From a checkpoint of a small image VQ-VAE.
Model: 0.667M parameters, 48-pixel images, encoder arch convformer, encoder activation gelu, encoder moe soft, encoder num experts 4, encoder patch size [2, 2], encoder depths [6, 6], encoder widths [48, 96], decoder norm batchnorm, decoder activation silu, decoder widths [32, 32, 64].
Rows from block 6 of the encoder of a small image VQ-VAE, named by matrix and row number. Rows with one number within an expert belong to one neuron, the router's apart. Each number is 500 + 25 x the weight over its row's rms, rounded and kept within 0 to 999. All counts start at 0. Numbers have three digits each.
Before each expert's rows are labels from the 100 images, of 14976, where the router gives the expert most weight on average: "top examples" is what is common among them; "patch colour" is the nearest of a few named colours to the mean colour under the peak. Only what is clearly more common there than usual is listed. The data: stained colorectal tissue patches (NCT-CRC-HE-100K). In brackets: how many of the 100.
# router: slot weights (encoder.blocks.6.mlp.router.weight, 8x96, trained with AdamW), inputs 0-95
# up: expert up (encoder.blocks.6.mlp.up, 4x16x96), inputs 0-95
# down: expert down (encoder.blocks.6.mlp.down, 4x96x16, transposed), outputs 0-95

# expert 2
top examples: tissue: lymphocytes (81)
patch colour: grey (62); brown (30)
router.4:569470530485490472466532492489474486536494512481488505509493473469471499507542547482465458528482477451479534513501528453533523511473465470496492490518504496520516493479496484497485475515495481500459499512513510545505503471545491494468506492449508519461513540479475495483485507525555513490
router.5:522482530482477469449531475501494513567485519479495490506467489492470491502527539501497472562514461467499471527502539467522504537439496503481510488524509510504474463482500468504457477501482505489462509491516525536481522458519521507485504514497544516467536527495474507495493507531523499541
up.0:526488483451500554482460535505549528517526486516461488479480534487504536532520500449498490465475514522490474547481527517467500513484497476525480481481476456514490506481508516497488500516515481505482488493508567502515561515493474501503508491455508494519462469474539481534533492527515500483
down.0:460491485524486477497512504484466462469505492490542499513479506528509527450502486522477523546557467470527524486556522509531497508497492516480548533536526521474514472499497473505497495481481508479484514562490474534484454477457485509506475494499478511511544475542492480492480503504507472542
up.1:486477506492505503502498506524452498504531498482492490493518508532497489511489469523519532540535462492500529516499524487487544520472502499469478517514494527503494495490528493477427514491482582484501533519509513557519503489478505509489463510544486486470534443491512477514456463491498442519
down.1:503464515493495536524501482476524525490450519496510500511521524501524495515548526499492504458482557527499499521509468543510462500508516468462512456444496488491482471523513522485543542490492472508527496470522479481502474470512510513461528517472497503541465542472477543520534528491464489492
up.2:512525522511514508504522505548540503530503563488526470446495525519487512503501499516475536503468513504499515482476519471502446490547499540484530477498530524509534494510513483448517440483502470465530461541480498497514504507483520467481506509470519503494534496501547520483548480520483499476
down.2:520479500480478502526467512471488478500489437511482510513527508453521473506503455476480470482528484466510467534537501498509548481477498485501473522540475501451478518490515559524481551517515511559453505470523526498513513516513517493512469515534513493538509492492467502494504511502534457505
up.3:474475512513475468503512485486509503564500527514503514470486492534512493530481491525543500503489488537503496478490529506502513544485522543493531478480468497477542478514507498499472447480481451490539482487487526498527484524520537503512514442497554532458491527462489504540512514462466474476
down.3:491491542500462484525483468483535530547519464482530518487498488507520524522502509541497469512462490487486495499461518501479490504520549511505511501492485470508534515506520497469514511486460467478511491496476529507493493526516517533467491456477495584485469495545488532493548519459499553516
up.4:500578491509435494525493507454534507480528500522489500472511489527483501500486527473493495505509514469520499458525485515491553512501470556532469476461479509480532511491498499525517510517553451495500477494480501464516479482503534554497517535466506460510469488504506495506464521490505490523
down.4:489485511501535489490486479530486513485476491496506486508483524494514514530506471524505520488472485527478505524493499495496445501532520472462557514507512508531480515514497513431495494493466520492524530501496523506521505511467475453503482452537488542473520503498494514512562478443491568447
up.5:521510519546536506529494505548529494492507472513496533506479508530467524555539498468462516490482514523486442451500548498544471470517486476496545524500493507490547508494494471479474500479487486526530500518500533504498465470476485530551496491516475485530456490489480472472497509484491470493
down.5:520505480454447527500489506468487488507498484503517488424524459446518456467450490538513483500514470459531516520524455489476536512493477523506480471532504492508477503500478551514516501509503509472490513479510487469525538539513524469460473516502482483487524497498547510500514488524514501506
up.6:484442512516541489470471523516504506517534541508537484474498504527448486450509503482491535500516507523485490506469540521539489502495485434499517465514485458442464514468491497515480487512484539488501453482503468526473514483470508513498522504484501526500505499496488566514522540492483493494
down.6:486536468466472542464510499496530500506456479461500503529512525488512507496506491474487484515502507510497490456529478472477494491515478547520508519563496540513520508483487454515542481476544486503484529534485493460525497495511515485502550475503469447509496517521497450459516479510539470470
up.7:526456496524470459475494496468490510495475503525526488477488500540500546495489501463524518461512519479504472494514465507510491522509500431505502500499527482461419478493510534526486477539473500499484506476496507527518501498490462516485508511523510457516455518450485509554517453493488531497
down.7:477532483531523538500493497487497456480518485496506496523467497478493493515498512534495490554497476537513498534509480521458481487469527547506511485492483525553561525503514432466474534486540511507510482507486507462466488505488516528506498482474482521440511498512535483453496497518522460508
up.8:501524483496482476489533502533508490503470473531478481478484496524501487484471466523508486507507495499526472448512544488502541497496538534579502469487468484490481487487442517557486516538490485499578514534502504485480493495525482473544488487506493516501525505535460507527481509480504484519
down.8:451521483518499495502460493467484476511520483512497501524467486479522558507478450502459456498510462534528503513498527512432527515494519475524494509537497508496542493507483468475503499454490528551519540485505541476490498494518481516518514477466475479537518476464509482538510508507478462490
up.9:459503473528519426482511530478535474529490455517500491507522499439502563517455455532473517467532499514492513508533509504475551524537492510473534506483508525498481508505515517515514461504547499495516501496472544532516475500474507481496504498509504526482473516529481499501507525508519531475
down.9:536490486506456566536472487505460506522508535487497498483468509537515441501523517495513471499466484480493467465470494528539463490498560496525488473510473459497528471515484488525490572491457495505494501515521493492488494501523507533522496506492490491502523498518517534516507467504474484556
up.10:551482520480459475505515518543538506490481515481502464487537464516517533489511499487489521489507492461524526458498515490492514457529480489503516478492484526510548529470472475470527507498562501502515461471509458547520548495518470493481516560547465485481498495482505515487518507526503507510
down.10:462526500506509509533492500464514475516546507510488546465483543494516476505487501475490474504517511488486447528512467480523504508485498537514485513509512504468497462545539560528493486500445529520486564530507544450527473499484537505517492471472509509520511465515498478483517511480505476470
up.11:485542488533498527448490527530527552543491515525499523436524529507477500556507480496496510465520483511503522454523485488507514469501504532523483495473500501498506509469505515505473540491517533536486519465471464499489506471479452511511555470494466473494523470468522478503506474492486508469
down.11:536482528486467468553505483464480441479525490512515491537479470475548507444484514474525502543486504456472485493482504492513486506507498468459501500499491472492499470529516494504508469508465478458518473540528528492526506512491528514498444508505492524508465484562499512490489530515490461513
up.12:417483505517517488472533473490481516495512508541505510549469492485460487475480473522481517476466512503522462455467515483464536505531536519531471489551541500508465465497482520520506479435518497521509478498497523489494495511542471484504487509498526479484479525509471498487488520474501531495
down.12:552523521495504490515510506499491498495467447491473484461510492485536488500510529492515489524501518506488534506512485520570471454512481494479498522487500483492551430500511484516466500514440492486508531494500487520495480445464502529475530513478460530513482490503559479475507514480490455494
up.13:480528496495505537519476503460487501543482533455512509489505507498513418530505489523516496544506499509492492491505479509498505497510485491497456512502463511495507513497508463458499428500515504512489523397498483511502527497476495503527525462499512559500540494472503531509506495494520500467
down.13:514475536490483467465519502530505530498541487500497477533503504556490577461518476451516499455522511477530528541464498481495490520482475502476542522530504477480457491498514508534490542508463493481507481581510501528489495502513496503473504512526490475519480483523498470487482497509493489503
up.14:495471541514578517535513449541514497513518506466507498489473503484513497459491510470501541536496499514470487508521498472519473499516526455566537485524479494486513480513535523507503482503519494464462521530510523455478488530472468474496493513494488473533470490450499521477479504503495470521
down.14:519454497524503517529544501517537465472531530489519469468459482474517519454504465490507529497493461508490514520485496498505490516512499475489513495473515494491532501509538483450473531507522529441500497537541457480497513515497494518523497516507509464548437469486482516505495492519468444481
up.15:461434507512512484502475493504455475523489498517535483560506526521510496510490521516503513477512569465504539475532498483530474524518482511467509506495495500498508454455528483457514506467474471516504486521497509463487451483506517508484501489557525497542463538492496511527526476500510522510
down.15:500487487502486509468527540496465445465498477521569470499479493494484527485489484532479484507507513471521484537511519477456565480486508478467507519529494451487505501490514528475510486463483525488506447505513473512500507520496491540468521503562516497489468516537521473527502496501531473467

# expert 3
top examples: tissue: adipose tissue (77)
patch colour: white (100)
router.6:489495516465450515529501511513516498490504453495499526510511486526533508518458470507494519475534520519499534508468510548483492474496552467525484509481471479442500527501460520520511521481499509488507473478481445460496515547524481473503531499536496470502448486513537545494527454511505502485
router.7:491524474479464508532517504471473452481491464470512526490493468538515508498446511521481506521474471508471476550505535553515528478471517488535485496512475494454526505512494497481476530505459534465487522476519509495521457504516530486536504473548494506501514476527524525507480445532477503496
up.0:497517466481518518503492540455517481528457505482490473482515553482514489455485501518457491488491485538504467513485490483510494499532497527497532489519477490527478512540499483488549489478495448548452486474477513499510533518492495526517483428554480544509517512496515510474503537492524517474
down.0:459468521482491506451508490505460431510515495512470513516491493494483581476508494526532476525508499505458498542508488509508519507467495497467476503526517514494516461497519496506446504517512477520528534535506514465498464533531467479508496520494511514492507512525518482551479513552537480523
up.1:509491506515478495445523525548482507509497478514539534518507486564508464518496497512504506510528517510481467494507517477528502456485493531502531536480463450452494517506510501546489528458495493494492488545522442495477506522480473533463538447474500495521495505513484471478462484513495499478
down.1:515526490453544536533500481472522517494499515453513455499509534462484496463560516499496467518483520495498534475450487515502494515525484482533508512520523542550478515477491491479504497522488524545505529488473472514514527452510491486493460520549487490489474468473504473497514492488481465539
up.2:527502483503502513492496528459468542477482487544498482468519474494504512533509518463451508495516523505483518509520504505520556495537463491508483505505549522520500490517490497504503467520521493549543478482476477579527508494525500486465527553547481472461527489482510499499511485473497537519
down.2:521522475491510486482532516487562453513511505479515487493504543499478476486554462535524451505461472492534509499480528496493455505514512528529507462539471495470520503485519497536497503515483489557478497505494523489542520509490512528519468478460482492556498490483478481481510551499482463501
up.3:457528515498516509548533490455485473488502496490529478520424492463501537488520463527483516532442502510508510515491488549481482497487540495539507484499477496531482496529491535524468453463486508472539487486491521490487444542508538477530495509487506524493524513500500517515515506477501527514
down.3:485491511504541495498508501534500521518462514494516561493523517508528506473508497473520453478470494499476493433530490463508508527440507505508486504480528504505456484507555499483460495543535501466474539515517455517505497503505483470486501509463524475495462502451495520483556505489495469507
up.4:493484521490487469494515511492488541505463497467486512518520493543457477549507508481473447501515513463441485478482494489487510463498496501491478473482520485468512528493485539501495459502509507512468481467501447499492521486524479530459538520524471509458485532505490490478471532447512504437
down.4:516539489481539506482513459512525503529515513531512491451493535473516504446499506472536519523438497513553504479474532483522452539475522505522496509483491475515482471470539473519498499517507469536485513501483532488473492529494489484498489487474552489497518488459528465496524500485451509535
up.5:466513495488511495494532470494507463451470470512546498489493482508489507464467457551468533484438474469495511492461547555529508502511525499518527487533495455488496492500540503502541520499480541491519505507514515506482499548536476493535530490465520509481517546507515514495527519505501482492
down.5:478498485504479553521491530452509524496471512503503508487523562502449521480516498508460489492480485477487513477444486562473507484513558524548471485492498561524484508496500477482519495481477507530520504449483509520501467457518489504524525527509508494472497536507475501491477533491503527516
up.6:467514533477502472521462479491495470444514488498516502472473531523540513514485532484449540505527515552529518510495525513473475487509492481497522499487502521508540508516508498458554461509435539522483519490511503493460509549470505484517472475506499469545495491507477491527471507525473486491
down.6:527487534514526546552527497530512502510473495478488454504524529459535461488486470516527511476463481488502479465530459498538484518483500488462492515535490494548461473527515489482530525522450497462496490530503493528460463456484513517512460515541503501515464521493483510496509512500489513512
up.7:526510452492492538475500459535516504509509462496499524478509519525508517520489483503497518526476503513509498521498582472528495532489486531480505544483432489470559502508549495477499536530497495514456507504454517466491489510470503516527514519536478456480500478483528499492509491500472463515
down.7:507471526539505540507540493484510537525498496475454539530475476472479491485515565515497479521470480491499501499520528500537454531458490518492475499496488495484515495496524499455521505482511495499448516527532509478449484490526441517483540503518484514470542515517478499453484492528529522494
up.8:461509470490522495510500461464498478478494486475526504532504513508546503474466484497503553523498503514507495539516554516470476512479510483521505530477486481537488510512524468496498538500460530490455516499551508459514507528515516455547488506469517462522542455463510501523498457503479462505
down.8:479480481514475515537495479450490498493531530473491504535502509466528511509465534507487480516516480510498502559529507527470497524486500482512483506483526469542582495511472499480512526464456514511447507500526508502517505500497489465522528481497516540509547463509527461530460531515512468506
up.9:476540450486527503534510545539469480508517499484520507503497528501515489475510529522486506510483507507531513503532550529528457513489490498500478521551497501496472492498538489519523454484459483481469484533487510473456503526470537509507473467536524484511528507573529486490494505475547515520
down.9:486521534509538492514490511530531500515476512506484554452466526495536486506515487459484526520458512529518472509555503513487479488518499494497509534459496519539507499514469561530528497522501466464481523465552507484508509565538478503489529507474485512495507535473518515504498494482512464475
up.10:471529490448496496478470499564478464449530550490511541514522521485517500505477503479483504492492482482498492537517478461492448478502501513499504500487473513513552518487484500465497458544461514538506507536498503495481522545552508497548478513531521529504492518473504496523526538511496479498
down.10:494485512537441490534485537473456490457508484490506541492523477518527477539497499522470492472585518468471495561527482485483528477504523468471490489490528511514521508499453537473495504474463514474522512512492493510494474490506522541518531522539475519500510510515504513499460505522486504500
up.11:471476507490469529494467494497502492510484503505528501477514534480534534484498445508520466493529448537494509555480508536516529497510489500451482477442545488488499500540500474482474508508447479489484510534517489533483521529514467464523488486490477528536524530505520525491529481512515517448
down.11:538513492458540521520516488517518525461534526531487517494477465544501496498494530485486526508462525470493498509507524481467474506553498492554503506495491489529522502512523502498520536501494495488520480462492499477504486523529545535468455519428506474465489498475462479524507534489544512537
up.12:492504503504530509478505484512518445482463507470510483519482502480523491498449455548468513466482474521536534502483566479472532498538528487526486524523508516516460517475514482526503515512492527480530459519523502512487506484488507464525535506500486458509500490546471499502543533559490524493
down.12:507499510482430537552508516482445491498511505496504500528527513510493494496489525479517457535495552486450516485503468533490534499422500496510476503481502516487549481520493475520485500519502490512477531490496520480529465499462528491545480460514528501490540467463476518508492482503515503526
up.13:450499521568490543518499476469476489484520549477480500510474496482499476501491498506524488439523497471552519487524466508499448489510519509498474477542522517524527478499481462524485502483535520495493501485509532549495474479467518506484488519480494498496526499526498554463553491507536515506
down.13:484508506475542501492505454507516545495515537479524508500483522491487512517508480457493532506498504502501449491470534472510505494514518523475496515510539531513523517503556492506542477513460503505466529549480489489439513552513514485472538498517501558489501492480528432501497486462485511524
up.14:483510491495528496518499501509517451484472499499549490529542506488470459471514521490511489511490481508458481500478526528520565526495486533498536526529488511472495522557511525471536472522444516563534452479495498486521525483489451505498513495516509525533490508514492513494459511472488505527
down.14:468491529494528520540489516490481491486489544496526485470527483530530461484529472500548487476505538484499508505512503504420517515564514471488522507487514507531512540493479494505510508494501515460492512499536478517508512475506543513524463476530482499515518534494498423507462522523512465499
up.15:521501483500520510498502467467487522528468472548461474495480496502503525520485499508517501517466502522492432494521517527512486518543488490527469527503537481515495502524532518513487531520469477538489554475475578538518482478486519511494499468464537481473523525468512500525491487516459477530
down.15:511485512525471457441534550525522521531468479480541494534520484520501494513518475510502491484549472488510517503496500508520487481501520499515540472459541503513459513493473494526503521492511498428497467494527440496492525479499507506533519508510456502531500520483468524487493524490553522468

# expert 1
top examples: tissue: smooth muscle (36); tissue: tumour epithelium (36)
patch colour: brown (55)
router.2:511502519511498467509531507442508495571488540500466505472514513502490533526558532466496465498501478482523484466536529481521497515494489500500473462477534524511494507490508492488459478517524465493473495501472533532530514501506472539484519485491497546468536507442505480511501475515540460492
router.3:504532538476532443480508529496446502481493491537466496508481476486507510474531557471512490485512468465514473516508465472543501495454464493493508508546508518515450515492494473503518459515510492518477507509544520543461512511507494478483481509485488499474534487545487498496468506498523558506
up.0:478530509485495453525509518514524471509470510551498459480508489472500523517493509534480497453506512501482510506494517494511557480530504532508517446475467488529526493518493488545535461520505431504550490516513504510487471480499505472531499533534504487484479521521469512487504532478529556470
down.0:508489479501481525483487464462462496545521480433488538507482512512515483473515470504497490555493482528494470501503527490518507495470503500512479510542517507496496502463490515484480545499490529510439500483484539504504497514537503495482516462471536485503584476476516518525509496553516458511
up.1:496546509507499539496478500474472489504520493446489491505512501506561429508475534490466491528512526520499501531503435508527497492476474504499460531480471459472529541525489472507518540506516492487474524461502491492466488483494544507513513458471517520498565484510522500484483512499500498519
down.1:517453502491511481486523496497522525496513520507515510512511475533469563522524453499524518480500480467514538508491536485458500513507481462482509497478495521519457523493517559462488462522490512504542497517509523520522518541510479498471452522537484482487435478492491486546476461489481508473
up.2:528505495527488541494488528459480500518508501520510511488504497496470512505522497510503489432501513520505498519478469449457560520500507481508495497515458529465477547497467532570489529505471524525511475511459495480521458510502481486466500522481577463501483477506469519492497504509488497496
down.2:480495508503506473499498471540486491482512499477490492512465498483515494464490499499532505578503493498453539508510523567518462497513509505473509506509539470515553460509512453425516487498504504478479511503527484536468526458460501513545519469524450515505510523491518497494496487497521503492
up.3:539470487476468517489470523536478489511505463501507506450534562495546520512460499447519511459473521539512533532526482488523478504487445505508492525516458498518492494499481550519518486497487493520540479502487486471468536500530484483478537490487507452475468510486494493502487495470494513469
down.3:489451502507503482547464467498524509534532462471533509541524456493503458500497482516472475510513474499515476492483538518496485539507514498494461530531475477523536480503508460469511520508474512453529487545509498526492501483490524543490463492467496539540464474529485505494509507524497526547
up.4:450505482503501553511443522509465535468490497442481510548495493510495481447487470537477492515505496529498489507519497508476462495553485487530527492483526521509457502445519498508538500486549518523511523493526506495511477509460512489499471478487508469501459496520499538477519485534498525530
down.4:542477486493493529508523480495495502509503514506550506487518489505518529555498492502496511466510541488516505497459506564480504453466529490489457493529479465492487504517516523473485482497467516494531471492503478509476547540518495483542495509506507585505470547490536520532455517497493506484
up.5:545495507510485520494480504515455518525524490481489528493508485515530480492493518498528516493511523519476521561477468506512533507475480475475482550493527520484485487510517524476438510505494543498480501460547475543479532458470460502488540503541471455491554463484498511517478517498481489484
down.5:496477495492499472478559491521548475519489515526499505539517510493473536493534530482481479492491517479502499446521518500478463527522478532509548490503475499511475506497505502513535472506536451488528492539486503487506488477530538520494473514505502539479412527515478477453520477507526491524
up.6:520471508502507487496476532570497511443496475530495502537518506474517514498486496514479510446496505482503532494516520515515432454495496515468525511516516529515516503502444520508523531478504469498516510498473506519466503488491500518501455498507437484539500538481473497432489505513528496539
down.6:465511508510481504521514476444520502549515521452511519464516494522484479511483486507465458551483479509503467457511500465481534545515548509513477462493492452490523514488496494520506490529519510513507468516492515465533496517515519477520509457492554508448508479528533527531537485497487521493
up.7:487444524485496531464524491509525475519522511522506477472514508514483499481535516500523487501419482498514548477478553469476479518506498480480517478512542535478492475438534475477505488529500563488462466489485509515477498515501460467542489518532512469490504484511494482505505524510511511492
down.7:518550490531518466524489491501501525516454496497476549483455473457490514520488511514480503501532497520482447506503453533492501498492541545536504527501472491529507501546480501539486508502497450513567535477507489491514494480516520509469517525469479571501505527494499510481513480471502504518
up.8:488441528498534536500460485491490456490502522462482494567502505457554467487486526498508473514487514509521499498495473539490479464526488461493452527528497500497483474449505507489531509494497495525469519469479479506490509511510498488493482510525457556486500551479481531500493547501521501525
down.8:459459491536504462481522500533468532509528456507522486475555471524433540527515470503505516484488475464467523499491541466524511545470505505516509489485511534547475495515488497490491468493509514463507506545496487480478494555499504501504482513491500496476477484478487453480484451496497508511
up.9:555528506509506501508512538540549545481509498526488520492509487492474514518471495460468509452521486483492556486494481515469478486516491475491548513522520472486557539475475474503524515520508501516544481516513496520488492462490463504468553477495518429489490489478509500484483500520476506523
down.9:445485463496460507532479489456479447519525512485508486473477492499504504491484504527522499518505486521481495475499522480516523520489518539519489499514459537515486481519516512475515471492459513491477508506517516493503485538493553494547439482494481573535523489532496555518539515498533520485
up.10:545474503494500511534537482494510490512570479494523495520496525518541491454508498466514502495475518486445519474496494496519529472484492519512501487546500494508515470513504520490517499488579465477466475543515487460521527523515466445501519531492509522498483503469507457514448510508489488515
down.10:510453495500501484540529476501560478477553501501547484484502511508494458516501504520524538446537489503467472526487496515471519524505529485472490485476486469513522534541514530488487506522526553432508507517520473480508507517500483499532472490530523510479469502515517474529486470476466527499
up.11:543490510493491530499493508471509484490515490495514497459472527496502490471542502498563480490439507506502503512519480508501450543463536478523458463512481465509463439509518537494497452495504468505445511444501491508530503546482516502512501501482518524475517482477480500501523481477490540490
down.11:471484474477500472483509448485487523500493520505453492559498466514515527513477529491473503512515480495499512505480532473467532482495441497503514531545530553502507551499497447489483542506497535500528485540487497508508483448484478490475512505488475463538496532499489492474469531512523461511
up.12:455498498482477567432505484458494516510475508562500532545502498510508523475488488477489471496474471505526487500511513515433539482502521521525446523509453521497526500460483502495481512503506498515519504490512488493527488487504446481503480509479531508547481519516490480499479523484542527515
down.12:555504539534541471553498497508491508495516456438463479485484495467493493496505516567522492532499514514462531520481468494555469524505489480509561509534552471493519489527507487501513479482474489519499492500481472528483489508514518522495532522511476500481522500497493506498536483512464467500
up.13:456490487496491523521511417480510541479471532477464497503486508519508487492477513497546488463528519502476489502541503532521508482474492512520468490518511492516443472476515535478512489502503551531508510482473504524491497509546494528523468510492540450519499529490478483521503438530511468517
down.13:526477528514524473486497567515490500522503466521523485510531494483503485504545489527472489542509504516516503493482482475494476519537514483475541523497471500486559540500481467566504477498518440514467484506535485492518512497475475478451527509497442523489492498503498498486519550463519510504
up.14:506479495554510501504513489542469462519510512515510517544439495487451524481490505485522502544492518496481519490513472492424560505530491477487531500517499519479506508514494522520475486495486508480482537544509523508513477468488495502495562568513491492494474502539471500497485511496472462494
down.14:487497515503510516481466484472525520497464460485482505469545507490497482542514521543486484470483522500523507494487514513550443496498511538508485510445501478508514478463510458489482542536474489490547477462465468491460503479491494511493478465477528507486522526453515514520542484477503538532
up.15:472481504502473503475485516455439476449496495499511511547540496495451479480483485527487506545530500523503494516486480501484525516530484489517483510525511501467466491478475497547537509486508567526494480463551489513483488505515494473494523508524496495492526507545491526552520464533516522464
down.15:535498523529514495511524459534555500543500507489478460472469492498520543509515541487523485463502515497460488496477498543512456481483511517487515547489494496493549467524535491447464488494483459494483491528489469535534501502498472542481526486479489501523456497481479493455487490468486483509