From a checkpoint of a small image VQ-VAE: encoder patch size [2, 2], encoder widths [48, 96].
Rows from block 2 of the decoder of a small image VQ-VAE, named by matrix and row number. Each number is 128 + 32 x the weight over its row's rms, rounded and kept within 0 to 255. All counts start at 0. Numbers have three digits each. After the name is the row's rms in percent of the matrix's.
After each channel's rows are labels from the 100 images, of 14976, where the channel reaches its highest value: "colour at peak" is the nearest of a few named colours to the mean colour under the peak; "strongest on" is what is common among them. Only what is clearly more common there than usual is listed. The data: stained colorectal tissue patches (NCT-CRC-HE-100K).
# conv: 3x3 conv (decoder.mid.2.conv.weight, 64x64x3x3, each kernel summed), inputs 0-63

conv.62 079:111118137130169122119172131170148113132071139081106199096096145145148143204110144163142147125154143197115146112144128141160164085167083119152175147150162223122082102122094148131086093111122125
colour at peak: grey; brown
strongest on: tissue: lymphocytes

conv.39 150:170150148103108164155134089154105138142145186112091129157132054131122130122108140112109129132075104069144105145102134129035083138150211131102135113131196087089142187119124130065122134123140115
colour at peak: grey
strongest on: tissue: lymphocytes

conv.26 083:144087121114205129092097167122134156159115112168203094140120123153157129124152111093169144107111116114133115123099058121091154137090131135137141187060110150089142111131146111144128070097032160
colour at peak: brown; black
strongest on: tissue: normal colon mucosa; tissue: mucus

conv.19 135:198150149140128075204087119176068126131098112160151076119143096101130104112104149067087179150114119140154126168157098142163134106137117102158168150160129130154152093115135084129161165149066076
colour at peak: grey
strongest on: tissue: lymphocytes

conv.9 109:088155145130137139150113126071128103117138073179133164125174180118157126051073095118169158142179146126068138147129134089084151128106194158142098129104095153103147096120092095195125155126165164
colour at peak: grey
strongest on: tissue: tumour epithelium

conv.53 095:126112139168121170155076147105072086074104076057132147151094147129156187166089122195163135112100120150151158152101086173164130125138104072086101170125108135166168139126134166152138143161154104
colour at peak: pink
strongest on: tissue: cancer-associated stroma

conv.22 060:089140132170159183169137123179154129108142072151124169148133173106140120047095154149163146173133101115069123096121113081103202136085143189076134139105107120123116161140146093117135086090158106
colour at peak: white
strongest on: tissue: tumour epithelium

conv.1 078:170138125136147143102156119131098156134096146106138074154139155121096136152144165090130154087138142164137138139126102149255106120084121076163152178161156121130145088164129081166192088169118104
colour at peak: brown
strongest on: tissue: lymphocytes

conv.28 071:175170141147091133152136077184089064173186165142096125129158140141162142170154153123069178118160152167138176187143144143165185092162125112129154096144127137133185118104107118184150131103147126
colour at peak: grey
strongest on: tissue: lymphocytes

conv.54 090:076118124151113135071121160081133111183143134114184178135074165098190165175141138129106111138075135179145127170132115164109127155123174176122151166095158140147147083169170161120154117069169143
colour at peak: brown; black
strongest on: tissue: lymphocytes

conv.37 096:112152150198101116197132116145199168155148132171142079174164109105104079099114073163155133197160119087138109075114127067127090103133103094111137153119097152125096142142152140112164168130149146
colour at peak: white
strongest on: tissue: tumour epithelium

conv.21 077:123138124114104123126125149095162203116100144139098087137073115098102106210109110109096124207094132151119114109071134110088103209120110126144096136198117083141106173146155154125131148071119108
colour at peak: brown
strongest on: tissue: lymphocytes; tissue: tumour epithelium

conv.58 086:162151095117111065152176152149083132162140132166102066109122044136121130150101132074094112153102103112139081144159121150157123150164069148104121131178141084139121160132176101090140207091123108
colour at peak: white
strongest on: tissue: tumour epithelium

conv.30 069:132143146104161165154154091126132102200148159116109149180144098142169108117108174147106104076155101086104069151111152191126046121152146115144187119155136093104117154126079102082104165106142182
colour at peak: white
strongest on: tissue: tumour epithelium

conv.50 117:140127122120110146129132191097142110126133114138131123131080107152135142127088113163087153164095098084170126160141139149054134186214204151117091136118178156110126194130145180095080160103144102
colour at peak: grey
strongest on: tissue: lymphocytes

conv.61 085:128075128188114132149145115076171090127080186105136149165194149126150104116154124172111153149095179103160170127098172134081051119107091090152190090137125111067108118120129110137107101138132132
colour at peak: pink
strongest on: tissue: tumour epithelium

conv.35 097:096095094169117183113121128114177126147133144119106208150127144153151131168141094172142067116163114122091127111119146120114097095143144127065173093106138094141102152127098165158129099068168229
colour at peak: grey
strongest on: tissue: lymphocytes

conv.44 072:187127141125110126167158150145144146097076121118112088113164187151168123123134123152164156165145153162153110091136129139255139103100091106169154162170123089166117126152143107135141112174079109
colour at peak: brown
strongest on: tissue: lymphocytes

conv.57 111:160095115134142147086180105077077139139170137110118153129084116140154149165146123175133174124106133109192112143211168112075145136125147111145148167216120104126108051096127107100135163158100120
colour at peak: pink
strongest on: tissue: adipose tissue

conv.33 089:184083128177155124086164098154062136120112146076110125120121129173162158190137121187111184102136134151163087111122167151117143134143117082189178168171109126133198110128092127142098162144155120
colour at peak: white
strongest on: tissue: adipose tissue

conv.4 110:109115152177166162107064178144135126135177081139196165136119184107135136120104136181176113113120097124153176158114091166184155156135182156150133178109079153137166144098115136186149149104104133
colour at peak: white
strongest on: tissue: smooth muscle

conv.25 136:091125107158134077151164180142145135134084116125128094165147194084113088142121121142149104155142146195127103045192110131132114152107079085170121122155104200153102095145121133157152175091163125
colour at peak: grey; brown
strongest on: tissue: lymphocytes

conv.0 094:124077172123205092082111146139160193095147135151141172097144122178081086144127152142194111119153119109178107129124170117190104157105131112122069103097092093118107170096083126159156149148129149
colour at peak: grey; brown
strongest on: tissue: adipose tissue

conv.10 139:088112157149081138074165072116110119110152140102071137158142134120164145218117114108127151158141130107160154098132136069081119113157129130149104123165127124084115120066097138102173051124178184
colour at peak: grey
strongest on: tissue: lymphocytes

conv.16 094:130063156147115109109175066108113135196116147099105185118157133145135131134161120144106175159134162160125092155168165107110157107105171093147136108227159101146127090086128107177126160072151139
colour at peak: pink
strongest on: tissue: smooth muscle; tissue: normal colon mucosa

conv.27 121:107150129104096151122137181107108155182153129071110147175106144115151157167133087177122135182170108110124090082161124108029075137139139174133124136124085104136120134141126191081092136101150185
colour at peak: grey; brown
strongest on: tissue: lymphocytes

conv.49 077:116124068169167083168181148171130171127107091154089128120134103115119115128124102059173103113151105114146149116047107150211131125157090134092129085129116081115078159129137109119189100098106112
colour at peak: white
strongest on: tissue: tumour epithelium

conv.45 089:152112169098113137106128070151118107088107121068100157128123132218172182088098211132118131096136147127068097168067148153133155124086152152107079124149149125126162156096101142156123145143169148
colour at peak: brown
strongest on: tissue: lymphocytes

conv.40 088:161135132159117147143153124109061084058158095122103123146116142181169150162166110151171179115082143138185183165133155111144201143149122125112117133169150159145140147104130135157103189140176064
colour at peak: white
strongest on: tissue: adipose tissue

conv.63 121:109200089167099107182117113160090142138140142152097070143182082087138143110157165068093112127119114108155121129157158108141155148077085162145159139178157070153084086088137108131175174134140126
colour at peak: white
strongest on: tissue: adipose tissue

conv.13 133:114112128154126068121150121144159173150142154146141081085159135138109082164142145134100092134151169166188131082147097119148122100112034071157121136193083117117060078100110084131135147125097114
colour at peak: grey
strongest on: tissue: lymphocytes

conv.32 077:118100189191148160135128093208176121117128111129142146153211148197130103132139171171106126101156156142093158123103164088160162123118156151152152086157113137090141135091073127165118104099175129
colour at peak: white
strongest on: tissue: adipose tissue

conv.47 164:110069124133109122108117099184125103120114118098133139136141153163148114112147156103129148100133133203067153125152119121205205066093139054111136111126119160133137077118105133215165113162143126
colour at peak: grey; brown
strongest on: tissue: lymphocytes